Rows from block 6, named by matrix and row number. Rows with one number belong to one neuron. Each number is 128 + 24 x the weight over its row's rms, rounded and kept within 0 to 255. All counts start at 0. Numbers have three digits each. After the name is the row's rms in percent of the matrix's.
# gate: MLP gate (model.blocks.6.mlp.gate.weight, 256x128), inputs 0-127
# fc1: MLP up (model.blocks.6.mlp.fc1.weight, 256x128), inputs 0-127
# fc2: MLP down (model.blocks.6.mlp.fc2.weight, 128x256, transposed), outputs 0-127
gate.94 115:114123141123149132104148131138125174160198141133112119117121137147130119165088154166155145130166141154119100107134159158092134105150154143133129114107118146110083104124118170124080132099138124123132088131133152186143131168102109145104168106134105119145114139079120146119160090091134124103155106142118128135159115094141168138089141171166150156110095154124104099146136154144139121097109
gate.95 076:120122127093136154183149129164109150081109140124143129106092159128135105139169117101143116119095110137126115110163124162152122147151134138139141148150144149104157128110130099102097116156122168106108106144119137111132122139148107152138146170114179127120122103156113151116128114152104085132110110106099141153146109058143176070142109113122109087166122152124127148101118128059088158113133
gate.96 100:101134150134096127121169118131156142131120114148118098120160121117149141162138113118138152124129151123092180173120126121132103122115118129095079135122151143125120114096144093154154101125123101102088125108158115109106130141116120148163170109124073138176120142137156121140144132147122101160217123114113132198123116113150131110116079114080100099163087119102133155152133140133132146110132
gate.97 120:121122093169134108144153163147142103160124145091083102110179136162177107149109117152107147120113152130142139139119106083133136103136112124135110149126138125148102128107179170108157135121104132103123109138105115146111126123156164190120109116110156127117154114107112090118093158118135130147148101144101142100135118081158165094109132108115128176161124151142150121149173086135161152171112
gate.98 098:110194159137093139208079077162137119132129112128159117124100130126124082108174101132128116117155107132132152135109167125123110122118138146114119162144168118145132149134150166084096126175100130105142111179133137095131150120132107123168180111112123127108137145155124151121139105158159143124104158122136135132160130139139150127123165164102100156129123141090133131149162145116098109137145
gate.99 084:127114102133108137098128093126121101100107127103120117106116119111131139099135111129110107077112136166118171147119068139130129122149150152100148101123118138150125126163186106111107089111142152105188187116123116136147145124112145141138194156091113135127107099105191135102161159138138154130136173091120101099097121125125158153126173124123114124159116106117112122114178148110123130132143
gate.100 090:098126149110090119180125118109130162141136147135118090143083126161141119093141126139167142099141157144133084126132118091077154128139132092136128115099161140125162152142101135159125106090173136076129129104137155127158195105135134103148166163102098108136128114150120131167105145104149169097124123154127119134090136129117127065104083116142105159128099127107132127138142148111160120120127
gate.101 106:156151122114108121131114215145122076101108109108112178124111169179123104115146145066119104122135127119105127135141139118138088178171126112128087153124175141067124117156157126088114135118107100112120122120132139072114133105120125124139153106105108109117122154122148132105119137122121127098150130120115138138154112145128082112154122158138155121112125125126093147089106150108134145182144
gate.102 103:099157149098106132092117137131136131149157164137120141125120124101103116155083175098136097133142150106128180103138138132121145130129129134092110109153162195154126140143113157143188111113093111177139138117119135117119120152141166059110131140123150102145135143115128110109130161162151087115102129104150138078146094150139084135139118104126161181126110136147145121154154134126081118118111
gate.103 089:098136132124103153134134132105122138088132112118098127123090083162119116156117169148162117109139116136122102143135174146118129145133160159128113099117068144157156127124139167084097134071153095145117111123129106136137077128144116148154123125155178122122134134120098149135152128107137191136126166114133178160164132105073143117101112134126146103143151137136104172145176114096110130134106
gate.104 121:147135082113088114129158123154149141102127150097151136142184131109141094132110126157112092122146119162126121113123129168105108077135131124169162132113123097144116169128124161164102081156160135174130135124159140178123170133123150131154080109139119116137111110118086143138158141114166120131145135157118123154154152108144183116127124135114120156155120143108096110193145117093157103116126
gate.105 110:084108132176118152158114113130132144128144127119136162123111158139124119101154145104148090110109155088144167124120135136144109134065142184119136154087132146148147109101102123142147140137159132112124123143173121095054118147104121142125120106100167159106163096102102101094120129103095160142144121104111159123146110106120110162174116136136106102157139140117169097101167170138130129138126
gate.106 102:136108104143126190098085144138117123106113150110102073109134126152110129122159148136103112094122149132129104109187132140142118145126088148138109137129131126134152083180174143097132108113162168160098133131142129167133143090134154147141111130118112126105136102108108079136164101136145186143122131141157127097074169096122140114099128110116113114130126086126103157164161124132121130153161
gate.107 104:151123107127159102087101105134174142148114100082161144131131137147128131145133119117102130065167135118145116105164169075158144075109117088142133110125127154128129115115099102146213140161115173158144118093121129084111107122116130123116096101136142178138145116109158152145134115176131126117129130115166108153151127133136126096100116135112128149143146145117113114138175112104135102113123
gate.108 092:178135161172114114137092147113161116103170131137153147091079166133106139119145117101129108159117136148130131136103121124139137099112133129195107106134121144155175158124121169123104129120158140160147110141187137108120172153133107100160160154093172112120112107135136165085126122105154142102127145175106116142083137134092116134120137126138142153088116156158124114132177107136121134116128
gate.109 100:128178118130139093089111134122092144122125108128103127082149159109101160152161145113092136131074144143131109106117135162141079097100108112115087112082141145126124136062150145129113129107088119112119135128167166169115151103112124163129134098126135120132106110111104101135155116143120143110080126113129110124131133100141157115154127141107135111119156108142097115142135137135177072079183
gate.110 121:152153102132088150137123135141138126177138162129118147140152114118124095180148117156150174123131168143133121118133133127170067094093108120144126138126162151126171148167149107146126123153137135126151106117101133183117181090115150129127108105166107087197130120136113140086140120133161121106083121117102113143123132155107085133118097138152126158132156124132128099162103117152138164120111
gate.111 110:071086131146137168126133153094166150142141146134104148127127108183157098093135133153095144130105164123122126116085137088135119100140151152145159125098132132119130142135107152105129148117127101119198089108142133125136112138137107096112136128103148105154158107138146140131142105120120123132125139197155116123130167113090083165132117182170108148131136181126106145130113082110122104106130
gate.112 090:131110133106105178121113141108138100148132201114105131115173115102099124103130114141175116096152146163091151096094128179125123123107136149107121112123062114154125096139116147127110135085167127104108126112132105146126149140143136089136129102120134133117113124121145131121104126137127101112175193104146142164124108169155186144128118122140103183120118176115116131162133116125146112128102
gate.113 084:159137173125139170149145118091152100099175125135147129074101124167153109163088158123148141101155163132146106093129085147118141116146066149133115118129118172159086087151118142093110118079124148107104112166132135144090128135162130118123149115189146127131132136151121137154120119131146145130136114113117131161103159089090161138157102138109140107137120104139150123105113139141126171106125
gate.114 101:092142175140165185156085107093110146126148121161117159129130154140141115131057078128138151108163110137114112115123122169131144131108145152137120121135143105107109134109151112124139137143120148167127154136162108180108114164142166105144116129101130152101103144124129099150112125117111154097095125105170130129117141142122137170112099086132156095174116084147104100152146140124150182113131
gate.115 059:135113096102134152129123097143105103118151141110125094118125143156104147140115154139133157137090121144166105127111137166125102130122106158167091082127088085119055099141155111131156141106101153102123146129130175161127151091162114131105133169138145166135132106095183148153103144099088106109111135149150128112149118140181165130102106130123181156113151138138106131091131136135108130143136
gate.116 114:075119142144106157132141125126138152147113115110128087111205107104091115198131116152136105114119139114146103162100130105150161148140111183175122143126101167109130177126126112129109093141126145097130132133127136200103098145130125134131157113135164139126121126100112133146111117133136119147109171125122120176115176131122171116110136103129110115113121135129110140175156108132122161090103
gate.117 088:106094105130115124081110137144135108142091130113099116123103133130132169103084143153110126096109137084105152121087156111140124104123097114121165151160133135071088089096111102180129145137096144118110118158118111125120159140110101163156078149144123135113074131105115110105130126136118129159126114165142115138140080115148180142106111133124153124131078169115162113134117158129152098163124
gate.118 082:137098085138120132143161116112140097101125108129084129093132075136100138097141136130074167157114120115112157126160129132165156110122116119121106164142141081108151107100166131132140106179159120162139105103145143137165141135140149098150119130134114086140084147136076170131139153126154129144105112114139147095133162138103129097109171084131127111117122117108062116136115148154130140133171
gate.119 069:089107122120103084138129150112144160112166126176112135157103136138089134146142126113125118117136130113120115095124139148107147176132073121166094148124162140094154122139118100097098135135149187145140141125177116126120081132135123155156119126136171134096127124173141081118092155174146136125124125125146132190134150138113136141107140095092108128109143120118115134134168109102071100092106
gate.120 085:146107143129124131107100105191122154142129153087142068114150081120179107122098141107140090112129135137136131161098124114117169139130127118155132089105130133102126131164155126129146145141123106148152147086141155110174124139118151124114140146175131145139147106143135098129087147102112151122142115162117116048135117123184115153130160127118092140096123119156170089140146154123122120103092
gate.121 074:071121113095107166155112113120174163118129111126138104148128089143132160112093152091127098161113131101149132131115096144144131103085163162113093142126188130122100104158131156130148139133145085149115146113095115142115175118080122130118123153153179117148138130143135158139131140133144151155186142137098122102134140147135137131116090120119145137152104167106129186094129103127132162150159
gate.122 116:120124118114120113175143141112123126107111123119133152143164122145168109120124140132113145113101112153139125146138122150152101108132153133111152104121126119163078122081129142119120166116128097131123093138144170151181114141173138157179156141082137153126163150118103152136111156143162103166093136114078155138122104100137128114148102170131092154086146169125086140155154116153100060130127
gate.123 067:143130128116170113138160141090109105135112083092131124156152122119134127134123125107139159140130126115154117141146130110126111169156134094116121143090174147104190094091152134137103143108085143134081134073133163107126104092108095128104077124090156102139152116076105157137111107153112130128078115126124119131150156104135086142127083104150089143147115135131113106100145140150167137116116
gate.124 055:128135118112106148155159128135131114133094168142175155118150090133131092098157135148175157159107108173127135183127115089143134145149130118136122139149108148145076109107140159116121118128118120138104129106166130155163099151132141108104154101126121099147140142177097141140114127126102083145085154145149134093153065084100132145117122109161120176133116125148110149132150132130137145131193
gate.125 102:162119057095123188076109130131127158124142128113118189151135109118149148120144148119094146095109113115136132133174130130157134104132172167126123093159135120123111096123133133159130133145134136105119157100129139128138131116101126147103071177122138137117126118149145079157104135111126118135115121085120129148149125103082130153100140124090157151133128180104143155130166140127089076138109
gate.126 101:127124160108100150165122087183136152156095101137123093164190117107131136143123145124117106133105116136142162106143152068142085098097162124124105134097174121115135145124149133143133134143120120148145176126109097106146115105143102098134151093133082149144134106138113142144147130103164167131158150149127096140104123132128129159137144139163141111095161141135158154152126176070109150151152
gate.127 110:101103145098113144097132097111147086125100147138081108132082143087105111133144137129148094133124180153141139098107118112133121107133140090096187100110137143149171183143118139100134128120103139165114082155126130109134107120142144142115125152106133122088196157130143053117115111124147137097125144098134146136115108120126146160134116131149143118179107149166122128142105122099124152150104
gate.128 098:112099156132075114138141122108145104155131111136161111103139113122116115149159108150126123131130152186142143133107122146098106150114141115099112123158132066114100100119137142077081109153176096133139108135094137141132149133142112091140116137138151110143136144170123148143126180119103102101127127141114144098124128135046084133129107118108118158112143204131127133119131101132081113142157
fc1.94 121:125145151150122117121091103100134099131113080079149117118117160163126125160140143153143119181123127118107164143160137146124170145112131147116111139138120120104101144132087125137151165151122125142183169108133131131117138160098118125161129091118162103193103138122163088119106117136096143121141150130154132179172142101098081141121115112152119108144144173158140110160149111131104098105086
fc1.95 070:110129144114158116117124142112126098128083125122119118098103142118140120084141158110109135163126088134144188139098124092137169129142131125140157106119189141154078106154128139136115124108132082141124130133155089140142163112168179139097133145135112090111111108115174104125128145106157115143111162150134138177144141123141103137107157152145126119087155154154152134080133055136138128131100
fc1.96 094:150111091088124138120119107148136144102153140111119108138142174187132157133134094091119152132129117098120082113137139144141123147152121114131111136105152167122134141147162138096094139073074102117152143133115128159111114114131129116137155154135104130126094172151119103112118125153131112099136132096136086126103152028117164160095124093136109136142129145152109120156088159104119128161144
fc1.97 111:100140145162076070094118107116122100129092122125135146116157135111129139152156131137109093154151128094104089164130145106143141152145178165132089075158098154149154137133097138137133074152117122148121126147102152120123092130102135142149114133150140156139154153123149130173148092152114108130097114124135106154149130151191101145131134106120136101099113138111107078119100114118113121082097
fc1.98 108:156176143120084110129069149112101082167157101094163148112135107125136099147109122141124126112172121127080130116124138169116128157127114093105112158171143080090115125140135143077143159149151109103164140124134141131131160125150115127139161131103148131144099133143087121195139144156113137110112178137095134143114114149110106124119091129127117131127089143147129134092133127135114093085150
fc1.99 092:140132123090131135150140098120122088141160117136138107127120119101171108119148087158134158100124127107134175126119120104147145098160159131168123155140171152130156139151115140110128131120162148092150124140106133128144093116149165137069176110119144096166122123103149136124189111108109110155122138092172129141105156117097180132101146185107104094105131127139092102143120116149109155113089
fc1.100 087:169139138127127119092140143139125096125134131095116106123170131162149127141156144136168150095134143137127137137079124115159098078097155175156179128147168136146143060157115127135100121116150149134151108137135131095111097134083103079138144168154144107139112127130130148106110113172111114137140156109131082146122127164120139115129116142107116167117133103141131099070108107082105133100161
fc1.101 106:126119164164150150160145154113106069121140133129110133192113097135120097065146152112097092131149112141127127113135112157143139104113100105175093143117147124161128113154128108125183153107119106104116091107125091128117173132115140155115197112085135096147130105122141147113142118138131094168127122187114133138116147120164117125143108128189109135140124135137116127089126125146128112139140
fc1.102 104:130116150132107091142115096195087105150130122144130097131133159140091127130132132124192153113123109128148094132080118156123133154130111146146104142113093138152135086166099149130154104112158151095091115118166134139161129120086050142167146136083130146141097097139131114105159133132114151110139092171103111152108134151154124097128134118126115107080103103111138114129124129116092127123115
fc1.103 088:136128158140158153135162118127101092147153144115130135129132123157120125123154149136087099158163139109110148074164131094089132130165122150145148120085103104116146139131148101161086136155106142149094120123106143140161137145152149124122167089103117099181147137133151134077152118108134123140140112133160123159157131181091098089132123144142084145117145141147141160089146095113149114168081
fc1.104 130:141130131107124109140120133164136151122169134155136149121194102176117139129118113106103171137148097095139147118123102169148143103080108117137135151145085136170123125116121142067147120147159114143089148149121155122163148123145137117155117106159081113118131099120160128169123137133131122113134109144169106144119117138157089085105108124104112128124103083124079152118134187116096160161147
fc1.105 121:133148128162108169095148132135109135085105137138155160153132130126096101136181173156141150162131152120125098127086136178094163127123096132117129127131152131130106161103182131152157143145141168094125142139135152132126139167180160140115120136112147095144087137160118101138133131116132145139087115157175122157073106143154106145114103130169139095143123117129149101096150111126079150128126
fc1.106 117:117147138124101151095088116136099116133117117148113143137132120079131129071125133144124160128062213125129114098121124096134154110084103143107141108103134094127114114116163128126094113141115132100158082115138142134133145112140136120152151160152155123154131150120097133150146153081127145162099109147100173111075091148125095140147135117129146164133138137109155115077097147155156140136135
fc1.107 096:115085152128129099127110146118133122146107123166080103134107118089127121108138112134117092123122106114136132098113098142148098163136134126130134164150102176165135142131178143119097120094129100131107130135108156104124154129168150112126122139167157160122131180158132141071102151104112097150183161132133100135130136113129127161113149105080126079106184157088144123102117147079115119113109
fc1.108 091:143168146123090145089175105159093165158097137140179140107142118116144129130087112125124110144166098122147136087148123109098155117102124155145122128149115119143123125110157134059128154126107127143128088096080118122141105124165122167164147144114128071173123128108103138111092123125127135092150163142165101101114138143151107158114138140118150111166122123143085092127113152122140157099141
fc1.109 111:150090047156132108160112160165144087109116140137126088146148133142147160176118114139108141135143123125160161137142133149143134157114110109193131127138099120145156148136126137140084129132130106123143104137068135158124118134119082115145115133096091137119134132143112141120178116155153133147106058109120151092142093127154088139108086106111093115119163138124143117145135114109117093117127
fc1.110 117:119129094165107153143114141078095123113095166128136145112146125167135153115121121126145117143125167090175122113066125150082156112146159120142152153163128092134117079146111138129176138098124130143141104157135106133192096125110114138109101142155112136122134095122141129147122158116150181129123136057111131091172128157115150109135099103119143100141085139136143137125134127134143127174125
fc1.111 113:123107154097109110100113103147123174129108063190147155126128131128127164156126112101151149123134089108147103123116152127103134147118118158147069170131158118144136125158093143122126153144124110153147127122112117147103146129153078128096112132143142122099104114128112119112127100109096101141106127203097132122122163125165106178139149139130130164111094110111105076146154117136102100106103
fc1.112 086:176134115148111135128133078139123167117129113128123144131142174120164119057118087087129141138115141158152131131103152089141138122128133159089108163112070114167121113142148139144106134142144141119133123128106129139077100139146122143109115131126158126166114096137138158071143113145126154110118075203119107141127096136151153133154122135156137113163144131125147130111101102127123106190131
fc1.113 084:193129126129135157137139136143132158123167180132135113143128150147138150143124062099131142152119089168051113119131121167106111148154150116150097110151117104180159136088147129130140161136093142112154140112119132140179142157130136147130146158130100116147113145118128070095097143085128111117093131095152109111104151105128121143136142099132105114112166111129123109085120122113125098116147
fc1.114 099:117070168141133125176147177142119104080106169113116138128139152087083092137112165142140148147125130116144132120158147106134106112077099132099167078129142072135110145123131141122140158128143141148144108161121164140144137165075148122127169138078132117125141126151105104118136119131123149106164127125133155121140121160083088090173113148152119146122155101106142135104109116138117137148118
fc1.115 062:133114074112096117137132126169114107116158161135116162111125099167129099097106122126133153151168150091153184127133079149127160094142131165154155155150134173169094108104142136152102086137146104187137138141141128148104111130161138155105116134156101144141123157111118145154118131090102126128111104120155103115116139134132146105161104131097171151150126148123153144096140157166148156101139
fc1.116 124:148123125104103203123116114120092125126130087139096134142095121136144129121101148150119149161122139136092129125126154169140144111144132129118131132080156125111166141132120145144118131110101129141169132163167118176118135169131138142166146121103059094134110146107133127124153100144122103126178157126089134104159108100135177103106134102146106106086108160124128137131106161095107191104126
fc1.117 091:134115105112101168124150096093120178130155113121155078172150144136150114118101151066118152130108119109111123140138133161182128154110156135152167185122109143119138107081124131131128133173112147111159136150130094143146114167083152128132133127167148126148138097136111174116110140131161123112112164133153114122094162138101134131117118139115112146120148153139141185159159159134171110109141
fc1.118 086:117116122135140126133143108106096143139092157147147162131156175142097093111124122121175102128127088110163126120135139066106117131122136122050162128119107111119121079116104110108140177129120085097115171115115135125149140125113145092157122065125112157122206153129118121139124122102166130116122148127106115152149114129101126133134090123135162170119087110141133133107145122135110130107097
fc1.119 063:150151118135169103084119103155154135130141103101103140117133108121082141165133128154107144114109109122110126131149117115147099129141157096127174153118095151107120186158151109094119081123147102128121132120116133084156153121107100109110098100133148060154168135148150133111188165118115122137121196116161152158162139132148140171128131118130131143148104156165153133107124114129100143115135
fc1.120 091:115133115109110102136128107145129109122121147146145141113151118131095126129086098126090112117124147054093099122116114121134140170118125142165100143137104146105156141139129131114105156111149107164132162120115164119112070114125169146147073148114130144113129102124120098106109116163123079066118129120106166148141100080133149117094121075129160144160105128156121117133098178160122152144159
fc1.121 073:073084141124132058106096163134128123107142153123129140147109121166145101113162123091112124106144103082080081164141130126080128174129123105156187140126080115131123151101144111112115123115119145123148166136110117123120106105143144122155128129110128151107157175132123102135132145166102129106130094120092130128139177101158126131138133103101112121136117151124105142089131153139078144159107
fc1.122 124:096120105099123161133084112141100100154159163146127157135117142161122119109141135103126182139150139176136121103092150139092084127050138121122091103112170128163145132099105135112129120132107115153114150130126115138126110136162149077138109102113121142086083126117105154094139123090145105159107170142137136171143141138154125174123153136126127124120092088112108119101136164147112115144154
fc1.123 068:105116089120172134153136115145138117159099146121149105115167119121106157085162152103127172099105151129146098119117144078107152148141153143150132101097152103162136107156141110129143110137069130088091102142165102142147112147114058148109116124135097096152119138148126177127117115131160116102151115135160128142103130150151131129120094113141095163119095128130112145064125097122121149136159
fc1.124 056:122114147146142158165098127118107135162168123095132137147133150128092140139093121120104100123109174118125172086120143175148133119119150121145153091156141095071095123122134096170140168087119176129138150122128143108102137126154121151157097116113124125141123101094118098084145140098119168136186157088146117132123127147136121130140078139080098116110139131089151122124128108105124119087098
fc1.125 104:175119128118082093149096107115164168146137128137092133128132164141140137151123130086146101138100162128142152093149146118090143126172093119135072120113151115156075165103087144162122124139133134130158168121138112100134139139096106119103070106162116141087136131137130182101120127110138162097089130154104147097182122127110104143150126137119112124127124128131141149154121160132088119138111
fc1.126 098:132131188087137108162138132154145125145074090156099083152114136103136122089106159143110139082135135112120138110134131106133092117157120139111143124130127142088119145116105164155161087127134092167119115111149124088159131132134160104116146125103155127143150035096099117145139109124116106141149156149150147141118127119096126143125124103161138146097136086140119156123127169147163168135113
fc1.127 102:139095082090105105139140125129161153108122104078182086114111095134113108110125183136111126125105100091160124149115107178147134141105125135125128132124125108122103110141135160123172141118123134097141119098119182108101134136132135111130098143133165137107073082107103165103129134151132110137119116199097136134139149126116161102096130130097134107117121174145138163126126153112150079123109
fc1.128 098:114176102101138138170153094141184127108131145112138110131129114130103090162137106157165134147121143157133122118125097119142150107130113091101144152141128128173151123112192123155108143135129159139156139149093131172102143096162142116117121141154109142129165133112147151165115133150127163128145190108152096174138155168136106106134090084094130110108116115132141106131119142100082119169107
fc2.94 112:144095159174152127137157129157093135119174143128145126123164106117127136139067152113128133133131131142148146122151184136155110111075101121111116167107117195124135084100123110155115110098122162114121179169128152131113144132117113133113096153121139144149094130071136128102096157132114123143137140162154127092136157108146141121117113101156153107143112115066136105140128088109111161114134
fc2.95 076:116153139058135151145130136158149105110109118137102107145124148116124122135098122116125117100167123103188113143122145094129151111154175103102147108129153098165112106156129112124092126162148111166133103139132147133141127182125090142111125137081163135120161096096106103121140126193158089123110100144145142183151146116092146118127096130144149139110119129117131121105149120138122095126061
fc2.96 104:149134123109163068130118150141126175149123161098131166141109102129150138118130095109125120146084148111129112136189125146132145151120130093180127143170115165141156175126156087148145114126138119069132120103150125128106121120174128142141103107149079119167135149127107148138158113154128169097168156136124104121115172078169115110116140095155124098126140125130132153103117162123117135104130
fc2.97 104:120138125156136164125124125110115081094107168138107105123119082114140113145117126148124128123126163138106129158134116136137081174119168132108136134134097158117107161071131137144147117059124065133121122159141147084132097120138158128136110104131156111153139112127162091165068130110165130144095117115121148110144105130130144130110121154156149166160127120129143150152088128130138165153068
fc2.98 096:166160108100094148123136128108105163161165149118108127127105163107174092148085142122113143114116151148171143104140128128127083130126151139136076149115077132118152115143107139155175139175117111122146077142131130136137122119128118149115147134088131112121116116145129176121149122140134138119130163163168147164163171078132123157154131134097153143117147151125145128083134140116198130140106
fc2.99 085:163187138153130095115148156136149106132158122102126101162124152089104101125117104135119162109122122114106112110102174096085133164110126119101140115123091145143171144111143132088114173117107124083113106130136176142148117142137141167127116144119131096163146131098093090196133123115122136158172152129112109113135102103129128137116134156084130083152133099152082142153146127156151138127143
fc2.100 087:125113136138130161148211146093102154123118102111139138113124146092133118157130116162139111183131120111136119143132136126125118112093116169131137127155141094184159175147115137123120124139117103116131126115123146150160117109155138113117143110114137143092131138159123100128129119106160089187104137125129106137086118136099151063143072156093162160114169131155155142092154135130136107151165
fc2.101 107:102118127130169152083109103209178149125105142105110154145123141102112144137116120130101152161157053126110084141119126164094167135136139133135124131132141123118104140139125116136156147122130086116129119139132125161166133144156079121131100081128140097119060135131143160141132113112121134149107162097150148128099134143097104104096105132108107153151152125101102120132160143126109086157135
fc2.102 103:111136139117126124155117119128135108117147203162122100143151085076090131147105113119129156123116111118144139098125147119141172142107173153095094073186105145099144139120115126123148125140106117103074144156151149115144118176143151142101121109093128140138123172095116126100092159135124148094159126137092115147110133170130091124162156116124156130133103128147134128108152126075156125135148
fc2.103 087:107165155098114139144137118110087142132129098123114114156143145124104171130093133151138118108122109105132095134105162103110134097185120155094141135142141098166152103162098107137099116081148110106075089159096138127131164116133107180130158135123094154129125104098110148130150126113141159149156116145149121113126113144096163117073092130108112128129116129099112164153141084152131138153071
fc2.104 093:093117119115133087115122125130172127134118146176123133101123111110130134138108126120088118087141100113107168142128128118145119136171125136122159206138095100113119133128149164115076172126136107137166119127110102148106125112120141136142110129133107119130095150177174120121126137145181121126118145131099142095098152123103131174135171132078141123105101154175123154170177111129119157144093
fc2.105 113:105111149165113126076096085147141138128143094163135105121128151146113165102142191103151094132112099146112124125122122135098143108146094151147100134154132082148114084133110117128110146127105169112122102159093142121119138150089134079106155138150151174109137142130127155140135115147114108203090139127120101150133104147105103128068094105140109138147162123124121155093134106133124109129150
fc2.106 111:135124139136133175113179130077109140090146143138107107130131114107128134102166151116202116128101157098130099135121115128106143143159095094124147199107141129148162117160144091149183137143123123123119146125123113131104131122074122143078154117118124172127112138119119169138128122124120094129121111148135168146139101089137104126093145140161137084154093158148149122108143125102173126114147
fc2.107 100:141130123137149153143097110091137126151122111124079154160138154132117165121108125127130154129115182136147145091094117137126090087171156109157083138150119100080086147135135115106135145136128081120124141121116119107138116087191145100137140080122128133154124146120115123139133121146095130168112154127079085147150117094100132144094094082130159140101095107114149092094139127092135108137134
fc2.108 088:129115089119144104141101149142145162142162122126128095117109148159088102145131104106139078124134161154085171113144140137080155151113147133096135067148114144097110133154104153103129103105135112143149158140163097153102109098098145111115145075102157164135173121097106161137153127129135135145178096084124136137079118118144110116117103106117091168118137102117130127126120116170135115129139
fc2.109 112:097107097175108118154118106116130110142122113117185148113116166117144135120130165154149103171121067113147116100112102120121185153151086106116163135147170174110170132176169138101140157122120090124156124160125134153131146126165137141127091103106100138143113124116159140141153170113111149108140094128145131086163158106169152135154142102112139149123124104139147120121112103132103115125116
fc2.110 118:133158137095117169129115134137149134138129137122129123142128106138145096147110112132127138153087119164114035160106131111101148136134102142108129140120156127131089122146116111143090123148110099118092069155186127132144079114116151154105122122117107151160146149128166148125109141124138150130139161102144104134129123160109179095122056100108124146184100165142125106138137113162144120143118
fc2.111 104:103102130098117161128092119110140128130176065118151184109135148137110122112127076126140138128067112133109156131148168101134127151122163123111122146135082135127123149163158157098162079179133142112128163149156130132114093121098113110128116110126176084101123132116118155111152096094116142110123137130112137116130133142099174143124132099141145110169111114093092100091161124147148151123126
fc2.112 092:137156098188148137130146106093106120117072107117103134154099119102134094134112119109117138141146172131118102131117166139129203174133111146143138130119144090118099136145151148133126146168137163111127085136127161161160146116098128112126137133159103110077172088105142106144128126155128142116131137102137147108162114124116076144127159145132087110129139154108177120125129175113114143173124
fc2.113 089:105139130102136110101139095133131104133123066120169109154138126105095121107116119146119128134115105088095143136161130129116143132143122106130107148148141101106098193117087113112109168125095125155139137124080087127147142113105113121151115141139166118168075137095148127105113097075111112131127154094115139133146163159117152166155118141166147093139133132145117134089125165176121156181117
fc2.114 107:127114151165138126167159161182152132110100208129135137100173155118161128123111129101102104078103124120181122143116108123109089140069161158104125091146136108134118112122129134146137148133116148128143135152149141117103139179094119117127146116127171128146151116088173128139092110113141134127103113108159098135153138134117115143160141145161074168131152127131144132140112111141155118100155
fc2.115 063:114132118142105113137142133160106122106145150151167127116111110146188138144149146114140122153110138101129174141112160112143151100161127135122156102164137166138181110143146137111113094134143145156111143158139093109133105158075052120124083118123141126116136142108143147111116126104085162159097120106160076121174147138136150119159095108113117156163137147097132132104102153142126110078139
fc2.116 113:165131149123160146120129128150105140158141156167122139122116130126133078136151133101083119140159172113085143117131128120148136099144143116127073148140085160102111091106121084120157094115099102095095149148173172147156141142144130138180139158114111086107126125154090121089156140108115137126169140160133126144162112108080120107099098104114102100154139127098125122093117115101132131128096
fc2.117 088:146117167113134123122187144163120166114131115092140108100147113134082129124116122123098135120114133104143086120140130152093107135133143116113108146100115170129151128098135131143155113110118172121143131102143087123158122190131111106156170127152171108135135124093103144115163136111126062112109104135142171144159134126166122153111147107118138091138167146156087149102160129068096107113151
fc2.118 081:143137092113137104117136118141132116123145139153125145149122145131111105170158129105135125145121134148122175148184154117117152114129116112129092101088157089115103118118098159093148109119150130167130148155094135097099145160133128075132124150178122151092110087104091087140134100109179173139089128100098162144139101118117152148098105128167156151130125124085128152132122172137084151139108
fc2.119 068:115101108155104134120119165125122153105142156089126137120098122123125140102147128097172161100144164113169086120143106072116120136191141122151091126128156150070155150133166170083148144152115107130155143136069160139120125127122129123142138110092123119092110100102126137128163143088146138119159133107125133137121133127102170136138168138129149122111085159144116170127103104130145146125078
fc2.120 101:134104140157126170111130131107127079129090178162136142100083128143143135143147133087126137127153117126134108092113122154152076168116135114127160132089144113094140063146164110135120097103133113135134115124145125118104106157079125112133121113125110127148139130151131170146142126151095078178162161129128147110089098154105122161127127176116113092122136118136135123148132064112140160098117
fc2.121 070:105106082058116075128175138118145146148102107122085114132151135170093110097161125093075124150079083105105139162163115146126120080152128129145161143111130132127159162132152173122157141107144105132154145127111128096140121124131165128137092140124114143112093137109150122122160089149130136145122073153136116124157143106148141156128144097138138118141169121119132160095108146128137142112119
fc2.122 117:097126135101086101123103114139142109149078138152120123138147142116122119121144098120150162143109138132161155114114126125082112139118116124147108098130113120151122136141156124084112117180123082131112137130152143144092117129137147140141130079153165170120105139115077112172133102099159113102115107122123165116136088132108124212109097154174118149156155074155151135089136125132124151112161
fc2.123 073:079153112123126119125090132192160169143122194113097153139106120138139121121130101115097103169147150154117113162117148156137160096122099138141113118153084111139193120155131134140154140104133124140098154101146130160167121137109141141115116103126109097146141131127087154147140130134125126114163132100150141087116148152144120111066136149122099124108125159102093138114145126139133165157186
fc2.124 061:139127146160118122145142113134114169126184111127122159092161150095133194128092123130111126118125120137114123146099125145099132103152106106105109104177120122110183133138121121175143137115142135178155143118088174128067104115170105106129124121096104101143113106133114118146122146133091125142121091129171107080105138127089108149117116136087142134110148087086115156138136092114136121091124
fc2.125 099:151117135126094107148100139126143125105091127156110077112116147143111109141108121151151170099123161152172172089132145134118133140155153106093120120109197093103112132104149154124135077135085129138107129122152132130154140099149101127119120114183140129097144094125152152111129110165118147044096118108134152120140101136164118131122165126109120147102168137112124088092124119100143129130110
fc2.126 101:129119112150119100120164117151157075116137115155141139136175160154115081123116131166097122127127072129094143127127151157097116140143098162110161101167172151141111137110129163115130096145136148138123125150134152130127153128150132164123130140143158145097101131131118088132102080096137115125102113127160141176157158140102151087135074175155120103137161148162139127115126152169119162161135
fc2.127 102:107139110119102104169127133140161162110102156146155160115111091111123132157093132123111159098135139136099146146113118151140105078099146135197122147123137142134153111113147142132200112154156100138095137143134132110133139118153140155089116125178151134118125142107115136129189170134151169140186142118130141103115125159130108128133149123163162136143138132074114098141099122106179136123099
fc2.128 106:112152143177082143121097121168142131099159112137160141120118133133148129103136156113107162107139119074193128151152098134123099177132103100130113109118113132088165143143120113134197153132159112147080118154152122114128168145085125120123116123144155152137143117133127160158123145137142130125120154095127125102161163108089123094141104130133144087139121156157147113114154176114137079136145